{"model": "encoder-decoder audio transcriber", "dataset": "short read English sentences (LibriTTS-R)", "train_examples": 26041, "gain_aug_db": 10, "noise_aug": 0.01, "time_shift_ms": 100, "n_mels": 64, "hop_length": 160, "input": "log_mel", "spec_augment": false, "win_length": 512, "tokenizer": "char", "vocab_size": 32, "encoder_arch": "transformer", "encoder_norm": "layernorm", "encoder_norm_position": "pre", "encoder_activation": "gelu_tanh", "encoder_mlp_ratio": 3, "encoder_head_dim": 64, "encoder_fused_qkv": true, "encoder_bias": "none", "encoder_qk_norm": false, "encoder_parallel_block": false, "encoder_inner_norm": false, "encoder_subsampling": 4, "encoder_layers": 10, "encoder_width": 160, "encoder_positions": "rope", "fusion": "cross_attention", "label_smoothing": 0.05, "decoder_width": 256, "decoder_layers": 6, "decoder_norm": "layernorm", "decoder_norm_position": "pre", "decoder_activation": "swiglu", "decoder_mlp_ratio": 2, "decoder_head_dim": 32, "decoder_fused_qkv": false, "decoder_bias": "qkv", "decoder_qk_norm": false, "decoder_parallel_block": false, "decoder_inner_norm": false, "decoder_positions": "sincos", "decoder_cross_attention_every": 2, "decoder_tie_embeddings": false, "init": "torch_default", "residual_init": "zero_last", "optimizer": "soap", "beta2": 0.99, "learning_rate": 0.0013, "beta1": 0.95, "shampoo_beta": 0.95, "eps": 1e-08, "precondition_frequency": 25, "max_precond_dim": 1536, "one_sided": true, "adamw_lr_other_params": 0.0011, "max_grad_norm": 1.0, "max_steps": 20700, "batch_size": 128, "epochs": 101.7, "lr_schedule": "cosine", "final_lr_fraction": 0, "warmup_steps": 1030, "weight_decay": 0.2, "adamw_weight_decay_other_params": 0}
Rows from block 4 of the audio encoder of a small encoder-decoder audio transcriber, named by matrix and row number. Rows with one number belong to one neuron. Each number is 128 + 24 x the weight over its row's rms, rounded and kept within 0 to 255. All counts start at 0. Numbers have three digits each.
After each neuron's rows are labels from the 100 clips, of 14976, where the neuron reaches its highest value: "loudest" is the band of the loudest frequency at the time of the peak. Only what is clearly more common there than usual is listed. The data: short read English sentences (LibriTTS-R). In brackets: how many of the 100.
# fc1: MLP up (encoder.blocks.4.mlp.fc1.weight, 480x160), inputs 80-159
# fc2: MLP down (encoder.blocks.4.mlp.fc2.weight, 160x480, transposed), outputs 80-159

fc1.136:138138114101089169094115130123152126105100129109126133124076138145148131115142140125177110127152175096170122115154148102140137127106154181126141069142110103129125094153147148128161108135180141125124121159136149149099098121104140138162109137
fc2.136:111108124121149131176147154145094103186136110151139145128166143147115157101132119116129134167148124138146126149091120113148152088158105102098162169121167149101138153142131131132110173134129117163131138134117143083164077129132095109106136154
loudest: 250 to 500 Hz (28)

fc1.288:100109090151111114116127145108112119139142092134113119119176114107140151110138160117062138158147125115158109132151118155135078158114182106105147096152155067082098128165122117103134122131162127079152139116127146123131132086083155128127110116
fc2.288:062097137157130102175120121118103126133157146145130192132115149095133119153129134131089133105125118091095159144150100142168120145125098108105136106131130145054171146120137149097139147152174070138140125151109095139141143123130116179097123115
loudest: 1000 to 2000 Hz (48)

fc1.352:115080124148121097131137138185160147101135115149127104133147076104157123160157123149147130186143064156132141147137098122102093169163116110089100151163129139142188097132132125106133134112129111172133165131129138132086125159119101162119120099
fc2.352:138164117135097105146134138103077106149113126148126137113127136123139130134104139097177113127147141128141122078130146116176138159126142150116161126069128158107122101138105135102073145123103160090162123135114128107130070114159149115094165155
loudest: 500 to 1000 Hz (44)

fc1.450:129169090176093110150169132147191159119128117143104133142115165149139118148114143110164160115148166086121168076141133126129125127149130133127136151154147165191105137126099123102118161135107131120133121113104117126127145131113132110138108154
fc2.450:116116129154139131123105167131138085156147110131130121081129120136125165116202141124162094148113104142134142160078137097157114117126123168130094135160137120115108125146118167145147109161165135138097131127107103105123109088119156147118123157
loudest: 500 to 1000 Hz (31)

fc1.98:144164114132100151113155121151133170152111096150164154116154104147150134130163137117140143146081099082127096110139155117105146162104118154122167101174093143147129125154120121148125131133124141133118115116123138135088151097108117124146130130
fc2.98:161097151206141068169109152155123088135131140106133123118120130141145161121135106109163092119130120168111145124103114146180100153088111161131091107115148134097110091127130123146124131128149120154102143154150143080158173121180104099119126140
loudest: 500 to 1000 Hz (30)

fc1.225:108169107135076130153159133117132182094119134137086111091084149110112139132094153123103165116089084120106111110130137102136136109092144142135135116119179077119109122111176113144109098071139105146111153126131111105125140165115105096139134138
fc2.225:136116154137180119124126151091172108137123170117149110141096140132074113114140133134102143093124091143087133200135104116158166091109133142092076122176120087137169133093154150175097131118161101135123123145131125129123134111096132150122121127
loudest: 500 to 1000 Hz (43)

fc1.228:127154133096107137065118150083113096136112078119070143149188170128085107131128144104142126109148150150151131143099128123134102115095151134151149094151117078124116127146096136115135132109113155111132155107115128148127159150129133131146068142
fc2.228:091104122155123121164136123161129110141157103152115113150133112105131130093151141130091160117148114094142138092164133135124145142149166115155126082115156118139109126152135146078132155096148087124117091172109116082183144151102128129108149148
loudest: 4000 to 8000 Hz (27)

fc1.115:145140138103103135171146126118176152114155121104111155170125160123160139180152132183112113122141131102143106138132144132158139129086114141112143157178176149169146129132137115140104141133137132168120158187120080126132122173127092157117135141
fc2.115:129134157067162138072170169120146118141117154109161144120146113131112131134178103131088130116106129099110160115119095151155122121132138127122127134087057163165097179103146133133190102101094106104132109083143156129110132143139135147176146113
loudest: 500 to 1000 Hz (34)

fc1.380:121133120136142141106147116098115169123144118131151122154158159173105159156120141129087086151114101205095145088143150128155108178111153155133112134080119165144142117158143137134115147109129174151128157134126168134152156102103134120126117129
fc2.380:163110144135158137143156129141120094110137146121137156101144103112123121137143103154156157094102148123132098139156132163125154141152102140117121135107103105139086132115135126144109134143157162084147101118104122115135090122139121122120116088
loudest: 4000 to 8000 Hz (57)

fc1.166:117100148151128108097128137146130176128134124101115117104165146171106143170134079112104113113143139158116124130147135108108115084119180094155088122134163071116076112106121111150125117099104160134159121115115143172137073129150130117128167088
fc2.166:113100112165126092124092110089076147130116159122196168135122120140126089135117139099088180154074101079149102156114102082107110110121087091124116132076130130128154108146178104135106164114119155127146100141115119096120115135113145116158169130
loudest: 2000 to 4000 Hz (31)

fc1.196:116157134152132099148140117150135158105176121175140115101090153092119136147112129156101182107085133108148143123120120131116154117111114152112158134158144151103141102082121141152066116136148097148101117141119120137091159129158124105108108105
fc2.196:142137169128134115118105108171138098123152092124150106148166112191104106142172121094103197114124087140144147084106102114126142142135161160142131169158099104129123171114118130111129125101161130134125147125135134115122096089131120129127140131
loudest: 500 to 1000 Hz (42)

fc1.116:152143180146143105159106143097170162134126124136121124139124127124144136120099149122104089109143180133099110164158104084174115134132143143149154152134116135116136151149148128151180112152168102185135105177137123117120120129143123150137136154
fc2.116:113150096131122135145130176134120115155133120142145157104129086104113112081113084112162132146132112114120140087080153139109117133182105119133124143115137133146152142124150085138127163125160108080103165106131134087128130144139093114131120153
loudest: 4000 to 8000 Hz (51)

fc1.359:154115136163125145126117140137128167163090101142072138181097079153100117156148134118124144159183112124139117157193140131155102160118114140141109070115131164150108115124111128165109127119134122111143090111138170141126153097139147109133129119
fc2.359:091101119137152120143127114075171104125153145091137143107182155123123143121157132132103115124109128092146168077106149178110124124149188095122119116145089090097082108128130106102137092104092100114134163147146132132130139155108168148086106161
loudest: 500 to 1000 Hz (28)

fc1.347:152082112104078151168128089062136119131123117189096162149111152144160156119155120088126128135065133127184103104079114157129118139117156154140129134129126090143096093113116101087143106119112152087090144124113174162143091151129149110156101133
fc2.347:128116109112142106124165083115151100138108107124128126149124111165136095124114127119114134067117099136144088127101139165163140138097144149118153139131132170117153162104070115120153122140111107103148144105159101109172086144130153139098103181
loudest: 4000 to 8000 Hz (82)

fc1.258:140166132125122156148148149091093097144156105180143110073122155150098108138119160113148140175116160104116116125114108135121140115182166153084137146159148112138113113120187169134139123105144118076118105138123204127150120140114161127153103104
fc2.258:159079155104130128126092122109165107123103135078117163122099093176119135123123151130148120136165105156085157157101128111109113126128114117138134153126068148150166126117087124135085120146092128156138113106155101100141141142146124138129150151
loudest: 4000 to 8000 Hz (30)

fc1.247:120181148151106090131141128088136171098133137151075153144123137127157117143147150118124134108110145119095132113137147188135105128129086151123095115119156145120087120145135132103080126079113103123113124193147096155107097127113106141127130110
fc2.247:130132123160126155129125147114199105179090135126147099124136094136116117160149130129142128146163071135118133200102148095175119109116103117107115154140103121148138146109167118175115093156164174097125119116153138113119113081137122149135147160
loudest: 500 to 1000 Hz (37)

fc1.112:148145101159149097117118156131171131159145132108161126145129137137130123127150125094095137159163158143114134132100154137114093163104179118122126104121137136101126136149118133109106117140139151173116171134135138114103133125098138160105156104
fc2.112:143162150159104088134150117168119128132130154142107147133079124105154165117136095165142135118101133103135114089145128144142118093161126147122105184138150143081167135111142129110143163092132126125148168082139143121141146130171178115109116131
loudest: 1000 to 2000 Hz (28)

fc1.332:131128111118118165115118139167117144156160127112163103114122111193095147149115109139095100149092132125102122129070118114092136119117125126097139146128179125140106134141116106134074105098138127116163137124126165133122133098125138143131114121
fc2.332:095101147132147147095146131139103104088098128136162155122096163119127121119179113118103160081119113112132119125129147169099107155141137116085121104162103111130090159104136131106094122094114144177147147170092104100152150079095129124159144138
loudest: 2000 to 4000 Hz (41)

fc1.277:103147133143129121130124104134094145144105170056145104138122102146157119075156128151143153109146101104102124134124121132125128176122154144132115126090074144146152142145117088098125133112111137158081104112144076145141120097107151139123119110
fc2.277:112143133116148127109168133113150164134078149129113139078131126126125115110168146111139103098128099092103168112103154089150142136124140097150131165119151122124163136127120155106114139182131153145112099141149145126136141122155133122107133116
loudest: 250 to 500 Hz (32)

fc1.200:176149086114120127137135127155131178151134109135102133161118113172123102163066146127133172122125145100143148160145116147170109170107107129076115118096136141169145111105122108120128165149135127133159109114145105149152144112102141125135115104
fc2.200:124094126148133102137147133099102074101149094108144146112135164134153169086163117133109128108140099134111130094104141137108140087153143140102126136139140105104095106148166172125171177105129132121086115093120131105164126146133113121148111151
loudest: 500 to 1000 Hz (48)

fc1.178:138125169112092104159091134113111173094159090112096106135117169141125141117112133150122101134147159136139096129116096118137140105101138117106129113117114113190134163123141131114097133104108123162119154102093122137096088125112114089118103112
fc2.178:135137111101101165125075119147102107155142118118138158114120122084109090144130079111117108165107087097156176143101112110179099126154094094155110158137117139108140128127149129142114119159154130111118099109095143128148103131123151108140112155
loudest: 4000 to 8000 Hz (75)

fc1.122:125148102124145145113147138125121137085111118139148121130163158121108142136095147168094160104186148157095139136159122061128127076120112128142173136080143129113148110119114114144163129077130098092104120176133121125129102133143161158148120160
fc2.122:103106111133092094189140139115112111162125127155086180124114102127089092119112142117144106146107116102149150117147114103140123186138161110151109136143125110155188143091133126148115119124097158087167132101062148092154122139173121129094133126
loudest: 2000 to 4000 Hz (27)

fc1.47:132152119099158147128171163143116104149155127074132106128174128158165122134144123145139134113155145179123149165124146173137123136114161153127129150080119208110125120111165101104087109158111128160133162160109113122136116152110103164124118108
fc2.47:111097143091164136153157158104144098137105147107129162112136114197102112093149131123115143151111168086118120123148141135106187130134109143152150145118104103121134178108145119152144166130139113138124120110143154141115092112069152113170135100
loudest: 250 to 500 Hz (34)

fc1.160:113120091146068116119149105074093167161109121112113115118140112125166071185114134148157120145140180140124103131141141156167112120122099115169153104116159169142103132126118108116156133153110114137083123108141120108132150117143142085113108099
fc2.160:093143130126147104130142117117145074091143093125156158077109118136114166081127120105110116083125100149139158108116126163118134096129193102131134143115087134106119094130135094149112150105112145113125169115132159122097124106141134122134091154
loudest: 2000 to 4000 Hz (26)

fc1.476:131129148132149092111088159093094116123084139140090121136113096153088125094092054183152116112098135139123122126104145144084102137119124149127178150127176130154097151135156108132090110136094171139093146152100120093126124095123122061149143132
fc2.476:094156125125107095132145127112103183079129132181139122127121154132154136103131100126183139138198151129130088144141149139098106122150134091118136137138125114163127120127118139129056140174110139147081112161116098135180097154108111101123142127
loudest: 500 to 1000 Hz (28)

fc1.210:108110135114115127103109140115117113123141130125126110149124129140049112089134097107123156100146111149106096141138100130123142150120084205124099079101091133112115103123159124136150087151087126135097113127169139114094116092140129126109145120
fc2.210:141185129130149156140136115123166127171096142117141119154131113112148130165106147140136119148092136100146129151118191122123122123135149062134149131134155096107141163146109129136125162118127140146102166115095095148147144125085112135137095146
loudest: 500 to 1000 Hz (29)

fc1.169:112157153124167161123149117144146121094118162141112118086123150158140097127122173125162145130106138127144138106129150132123156135129132151146141134127155088165132110136118134070152154144127115146121113169148186170161137140120156122171106105
fc2.169:102094141104117139145125158141148120134132144127113156136062128188095106190097142145156098134125120150114161124097143106167111102117093157120116127149107155137142127117100100127116101162133130130156107169114096088166148125145139152124102118
loudest: 4000 to 8000 Hz (36)

fc1.182:130110160189126122136131103126128174128146144124116139104157154141134099081088117091127120163130141128111087122123163151156141138091142144115138095110121124112114093175117112101127095127123155126140086147170084112117138115168152075104093112
fc2.182:061162134103110125124136153123125083118107156168107114110091120120140144162157091124131089097090130091092151107149104088095107096104146139128138113110143134077105128101149154101108098139130098105120126106140150139135141118112116139097143113
loudest: 2000 to 4000 Hz (26)

fc1.28:176147133099080063116103082097120171127161118141124118119090142126152145163125127101134117105144108091117094142145117133160116143118144118109132141135109137107111121141166104114157097090132124086096148160085177157172132140134118128153112146
fc2.28:130134102142120181117111134112129102158122122120133155185159088124137131074138125188109136135164131164148146113123139118118139125140137136141105121112160136148159129101087161192068128120114176142130155120149131097129099111144133186107150116
loudest: 4000 to 8000 Hz (54)

fc1.131:166153091118113132102137092143149146102140115132143102117168098133121114103136112105119153119112061127158118131128104112122166105122128093148112120136124087102160132139158128127114126149162098143112134129151176129108126151168103120144135107
fc2.131:136126168092147114149131135119145106120093133157131107139135147132104170127173145110137127069099119144146112073150146123136123103140112153215127074101103067156123132140091189112156126145147131145125134156162137158112159126113109116128116138
loudest: 4000 to 8000 Hz (67)

fc1.261:145127127123124139168154142132078182101138129100165130101108081143123124151082117111171157134120113173165126141138128154159165101123125123129124104151137129181130108187182090141113105156134149116183126156146139157122128122148179119152064126
fc2.261:088109136087152121088135113150157090145112176096111112141170136132126089129106103116049125132145127147115084128165107120132147158125144144154141140077114113123155132103105165105153135121134099109158141113151133091152107093108136098147116133
loudest: 2000 to 4000 Hz (26)

fc1.220:138168116132148131090110157158173118121136115154151157182092096126104102127118143092144136115134211129101148165131111107186119115142178137136117118117111150112119145092122132142128147118138132149131090119176114118118129144137141162124118155
fc2.220:115115128133083100157162123101127148118154163107112127113128141124138137122124089116157111119128126147090137134120177143114069119135130115162131152153133096112149128125138111100120091152165136085093144108075123137093107124111112095158121148
loudest: 4000 to 8000 Hz (55)

fc1.422:113134119137165137145121148145134123104133142134139120106156131191081154123145090109113121135118063114153154143111113141114138121134161149109127085161134087158125094138156131161168132146121186125101120126089126175120093149144144145125103118
fc2.422:151108167099130138136092107129144079153123125121139160140101127139094104126117144149112164136117121125095077091141138107136131133148117124082105144120135124156140128124124149158147113108137120151151143120144161085142072112101147135142134164
loudest: 1000 to 2000 Hz (40)

fc1.439:143131151124145121103119099087142113121105106144103098137113130159122192086139137117141131115135137090151133143105131118127130157142156138098134113106115160181123081100115118110163141098081106079101140117117172170161111104129149118147066119
fc2.439:145104143114110178146141117138180141151100163125132142109056127145102112158126159120158133132141118145107166103112152125132121116116108153098130165166149151111135134130100100117142114125100135165131112156100133099129119146100124139102126127
loudest: 4000 to 8000 Hz (25)

fc1.46:111177153122117136154136157162105115101112123139147098140142161103132120149106125136127132120110125105151125183178140143157116084145169122120162093114147130139099142096100114119123153133144148134139131142109103130161166171142113149127141082
fc2.46:093128130099110126144146134147123115135110117132143124116124109144130109118117138129136092124118110127084161156163106151138140143114158156121083128141138107170134118147124148129122121101092137153110141140175085108101139116177131133104121157
loudest: 2000 to 4000 Hz (41)

fc1.248:130152078157117110084078117096154125114128142150111166142110114140119144112165092159105131175144170129130104123107127107094185090092145098128092098132127160101135131168156111135081128137141148155096105121122134124124137164100091120099151105
fc2.248:145153145139108111119105146107086129134153116137129107113121163129124155130144125126140135135125119136107123089154149107119095081155117087148121139146119139147156117166087096076106131114159123093115114121106154127132161100154160114140142115
loudest: 4000 to 8000 Hz (25)

fc1.134:158126105141121127151139106131171118118105147148111106119159137143120165129130126108150118161131142145150143093121139126134098078121124143148109115145103077149153130154097127104118127129110120100120108152116123175152181172106134102132115151
fc2.134:146136174069146132142133120146139129150121151121127105110131159183145105118117065126140142146111086127156116158143117117110118122154128140129126146133096155095086119158107170142128115137064131113162102124089125146094166111152143154103135147
loudest: 1000 to 2000 Hz (29)

fc1.273:155120114150144132111120132121117122153144138109166150116058147144135149118152114168137142150141161112159136124176117098105136177132129112157144076129112160149145120158143118124156156144085101139143129127131151184117164147153159142169090128
fc2.273:070116117129128146135154139160176116122100128142122094116170097190098087172139112108101107110163101115119157149139082115156125099102136131154137201121125137097110144121151149124158133113147121105126143116157120089134080151107109115100132149
loudest: 250 to 500 Hz (37)

fc1.441:107107056153109093137143104144131161121088138065114146134130142106120116130128127116113132146109153144131136110169144116139138127114145142094151147098102122106092165155107145135107149114105145130109170152148122140184100092112117097133152127
fc2.441:106118125123122134159101151109107100117109133149135137143137174165140122119095188119103126105151100143107157164137077112113136084147141137125108157157159119114159107104129123145140130142137069130156108146113150096132120097105127118128126092
loudest: 500 to 1000 Hz (35)

fc1.187:142110152122083130149125114105122073131129121141129137162155197128142128139132146098122149116143122122158157148120178142098142119154156132080142155123136152083122118114159134145105176135122126127101117121105132153126150137141140111121143112
fc2.187:109152076122140076130143148118138165122134152114146121108115120179159094141130129118132128107143123174104130117110103194197111148107136142113134157112114127162118116088121153107150122101121117148109136088146143154134131138109123124103124160
loudest: 4000 to 8000 Hz (39)

fc1.444:151140106180119123139159143144167146166163090162146131141154148103123148157152144116085129164143107125121149113113105115128124120128154116119108165131157107128131121113110106105139146111175111132122139149143147139144087094088137137082111148
fc2.444:106079158163150095160109133110114120136142126174138179127111155135102124173167126106087139117158094108108150131123135098135164105153140108108114155104139112079180145097112123094144099125171084117162158129135098078124098149143118141112114150
loudest: 1000 to 2000 Hz (67)

fc1.1:126166126172113157136103109125094099082082133137150131084143086115106093147155126163127145125160107156123081131161159128132144190120150126128157125143105087151110150124101119112167112126125118146079124175159139154132120123100131138153063173
fc2.1:156115168149139105157137138104164099128145139077094143146104126180112158142115104122120105119102146099132179160131109090110101156101147120154147134124146167142140181120157133130128125117136075146162175153106137126133156150150115131107114135
loudest: 500 to 1000 Hz (32)

fc1.281:107121098130097115086149130118136129138151095114123124097156109092129154117157130144070125160132102138183115156132126159117087146116180117101133109134161096116091163166119117118154118133143173055168156128124151124131141087099156112143128134
fc2.281:077097139138136124164134124113109122136141163159141197123120156082131127146100132136089136109135095100092157146151116148144118152120098102090133108141127133033157154115148136105150134142175102180146132170108077143154147129135114154107125115
loudest: 2000 to 4000 Hz (37)

fc1.222:107133089142107129110097131161149118159105155105142127086137150154185151154145111121101135162096153156135116075083123165129148096135115108106127131136121102121106118127134085109138088124119162101143142135176157127092114075169123103116139115
fc2.222:049087120153106122112103118131151135113159144135114132088161177124135088152148105114051112090114107143147126151118103135113109134150099094102071091137123114093149168143138100136169127098121110149159114125136161126102111130127123123153145162
loudest: 2000 to 4000 Hz (67)

fc1.426:173150088140083161112122108158141170116084102137141157135138160146116065119074153139127107135134111076161148110143139115121173118127139142100122128134099126145114111119123127132149119089098140130160104116115090132154087135129133076111125155
fc2.426:127117141113131130174088176114122127140153114106128100099132131114116167101126118112133133146140154143107129156108151119164139105142117156132099119126141097141112116165167131117182129113156125120130164128130160079141162125155097142162124136
loudest: 500 to 1000 Hz (32); 250 to 500 Hz (28)

fc1.142:114147144169126124169134114098113115123148137119142107129142162093143124125147123097134129104158163118099137121135087117103109122114100130147137143146139126134133093108105151061103161095095139128123155182125172146101132146130138103153151115
fc2.142:155133117104107105093107134136186143141127154122131116152156098109172135115101137131128105145157137107155146138104157154169152139118104095094115160115103101107117128145135124193143116190103151124104141121161133108142135124151114138137166146
loudest: 500 to 1000 Hz (44); 250 to 500 Hz (29)

fc1.302:164119134077134088162095126139140136144143089121127152117177113136096108154126137139076138145132130130125150181159100127146143153189102081133135145122130076119118153163096114149098155084112124123117124145155179163141099104150080135141159123
fc2.302:125120109174165090141141141158067122113100130082094133141138149125166111132130111132116129137123099108125159176140117143109165171135136127138122061123143111104123125116157140171172157172166106153162144126139118109108090104126141150118154150
loudest: 1000 to 2000 Hz (33)

fc1.199:144099062119110098198165118164186136099158086137082133148167183139117139129105123132118135145153138124128132138070126140116157152158117107148151093144151158123195123160136124102122117119125123167117119141132107140123119125122143135071108140
fc2.199:128165161176115168137121087120101157193124151125166151144136073116103096102135126145129121126101132129129138162160141099137136134175124181120120146076127130112096147104100142099139144090123152119153079115129136148143123125105126102168147125
loudest: 500 to 1000 Hz (53)

fc1.78:129137146108125110151113100114193124135137073147128126113104120136117147103166123114144096074114119134118109130168107124110093135119087130127184138121134137146137139201104115118150110115182131113119183138114105137166116157133106121133189145
fc2.78:115158127137154134116106175121086122110146169127121131128154137110153146170100142128140139145111153134157150114107141154132198095147136136154090109141114116138138141111134115143169143169122081132137083096142125130103155142139101153107107095
loudest: 250 to 500 Hz (28)

fc1.203:118090106167136116158172176147115145137154127148111150126147126127102147125109128109118101158113142181181077136145136139157152143116146158132147095122145172108074122137103113155184110143105132115128155136134143162133139107128178144140133148
fc2.203:137095178139152121138142104126134117153137174138143152127109127097133135113158148130109142077163111112132116137124123104120117089139080096126091141164130120112116170082160146151123124134148071128121132167130134138131149149138108080145118127
loudest: 1000 to 2000 Hz (61)

fc1.65:111144124134107108123116111123123190158109068171152102127191139135104144102167143122118162164120143128149152116156081133122149132153122099126094154121142073143104165128129142133167161141122163122100118117100129116106111124119109136119143131
fc2.65:092149093138133077161103141146143104172142139144124127109090138086162130144131130107110135104156118099139146128165147152141114117145111137127116096109164147123176146119146149130152127132156075109095129096130144100160097143106121132152168142
loudest: 1000 to 2000 Hz (30)

fc1.137:130188116128136144127129086136154184107129120138138126157118205163114106098104147111130166145154138118144163135143151125099112131140103108157119161168152093136132152157086141132134102121122143144099097135133124103122099100106127194106127141
fc2.137:107118133151119114208122164103158122135113136155169137128140093086131135127130100141156084127083105156159114142117123113152130105092141161140113118098129125142157152073165141110142119135106086131129141143066140105177133162164140149147112137
loudest: 500 to 1000 Hz (55)

fc1.89:106148091144125117120093111108153173129108092131115141152145112121163104201134138082127073122104134133133162096148129154145161121122101106135116169137127125128093077144137151129093084113091157122124091148138124132118089105119107146156116093
fc2.89:113106130116141137113122132121193105122102147110130122116169123125156108091111130103118129141150132164116125155146142105126130146133117110129084113094123118174120144095127122128167137105151172100163155107131129109145135111117120140148161168
loudest: 250 to 500 Hz (36)

fc1.10:151166086095140148137141097091121167130087131132121110117166107134123141148138152139175131078134101121123109095124136136081143133125137133163106130092118129164101102165147112107137164118156152163118126097112129120143133120176134119097100155
fc2.10:146194074124119140134132100134139089127168111131152109100091167135118142107175130157126142159114135125126134078152110140126099178112090100162128129119138100101129131156104159154084091133116190102158125133156143112173138119109109154160138153
loudest: 4000 to 8000 Hz (77)

fc1.408:130160142086138111108146122138126131102161140168102162104115163112107131147128109140126101170110159109095100111158128165140139121126127148141156122160153156143096111103160122128096080107137134108100110170079112134094108113128124095141097155
fc2.408:106118137126125158098112150115102142095121127079146106115116126149122132163137168096165125104110127140162146113119139077144115125105124127121130142122122152157120106113127147142104164100067140192148127119154142069131120111158137149117104124
loudest: 4000 to 8000 Hz (61)

fc1.462:139112138146128148151158139114104157125141112132117099140161137132125102119109117161092120125077121109136122121172104105135101168124105139083129131102127138150113116154117107130140135106180165135098111132093169163144110111108105160131144092
fc2.462:147131103114102142126150121117101127161128139133126114155159095105112166105118124124091150089125136107164122152130122109129097111136078141135155128093118073138139140141113155117157142160211178112116088132121168119144158108158107151095167124
loudest: 4000 to 8000 Hz (97)

fc1.346:119120105154141155132170135139133128137155100134110103135149099140111125147124139095063117141144108128148059110128116149106107131099190131100134154104138099120079150152123104104126119096158099087169097112143136136130125081087137102117109120
fc2.346:071094129150129091174109107121118131142127158136115172144096139116157117143174139141090138108141116098091121140118096141142148107089119081114146118135139132074147150130150166127129098123170070137155114176126110107129127123140136150119104130
loudest: 1000 to 2000 Hz (30)

fc1.45:145108143092126096175110099173131124135096137112086118113149109100110127112143160146097149147145121143187146143099056098125116154150139087114101128168117113117093133108126071127114120122130107096106140108097158120116156144172123114158119121
fc2.45:166147105096128161103119163116135106126124157115160081124162164142098125172131114152133104111144138176076135133153164119124103124135169129126142136135085104098178097154115145152132126106097144080170177127135112089108094134142157108143111105
loudest: 2000 to 4000 Hz (50)

fc1.193:124121092103126131060103069139116150125078148195144089138125100144121135094085115083120144130070143114135134131084114105115138117123092165120145120128154119138167126161112067124126192127140133169102151104152134141118134139096127168102164115
fc2.193:114096110119084081121127091127144112144073094117099131134085125113153112143136129172113143099080151112125122174108094149104122159132146073108107113120151116124110155145112143130114102097118080136143114124124099138131125111111123140131095129
loudest: 4000 to 8000 Hz (57)

fc1.227:106136128177145131134136113144132123120107163084127138075162156130145120155073116117111125162126133137139170128138120139133135094119177118117140112098125126161140109159151150106141112131147127138132125167147150156184140124176152124151080105
fc2.227:097113153119124102139098112198163140108152137095107160112155129122102133176134143138138123143102149111114116188145114119163136120117102159103081131130158161122141147136129119117116124177124120118133135147123135134124124149148103119155141136
loudest: 2000 to 4000 Hz (84)

fc1.198:162118137142113115114139138130118140128101138142098103159134162112168083141125164099140154147120111148199118127121114108128140156143141121135195125116123123111130155088107125123111138150122099140105091171107139115105102164123135091145148108
fc2.198:149179145125128146159141181136112102134121166109123139067090093120120095116148146135114120089119099142129134139146124115173069162107109134138158134118105149098128105144129109125158160148099116113082109094103127169123166117159147139131114166
loudest: 2000 to 4000 Hz (46)

fc1.23:076133098112121136127169127106151194120107113108084160168120116116131125153092129119140138126148135115135111121166107099116139134115063134129161091166127175167148146106163111143107119104147106147091107137107181139112151152109162097122149137
fc2.23:117117142117124109141137114118145131135105129105167160163179106116129123095109136163132120147143113107143130198099116167120124125143177148137061127098102097103132124158146105130128126128149135140079128145143126125093152118147175156124165144
loudest: 500 to 1000 Hz (52)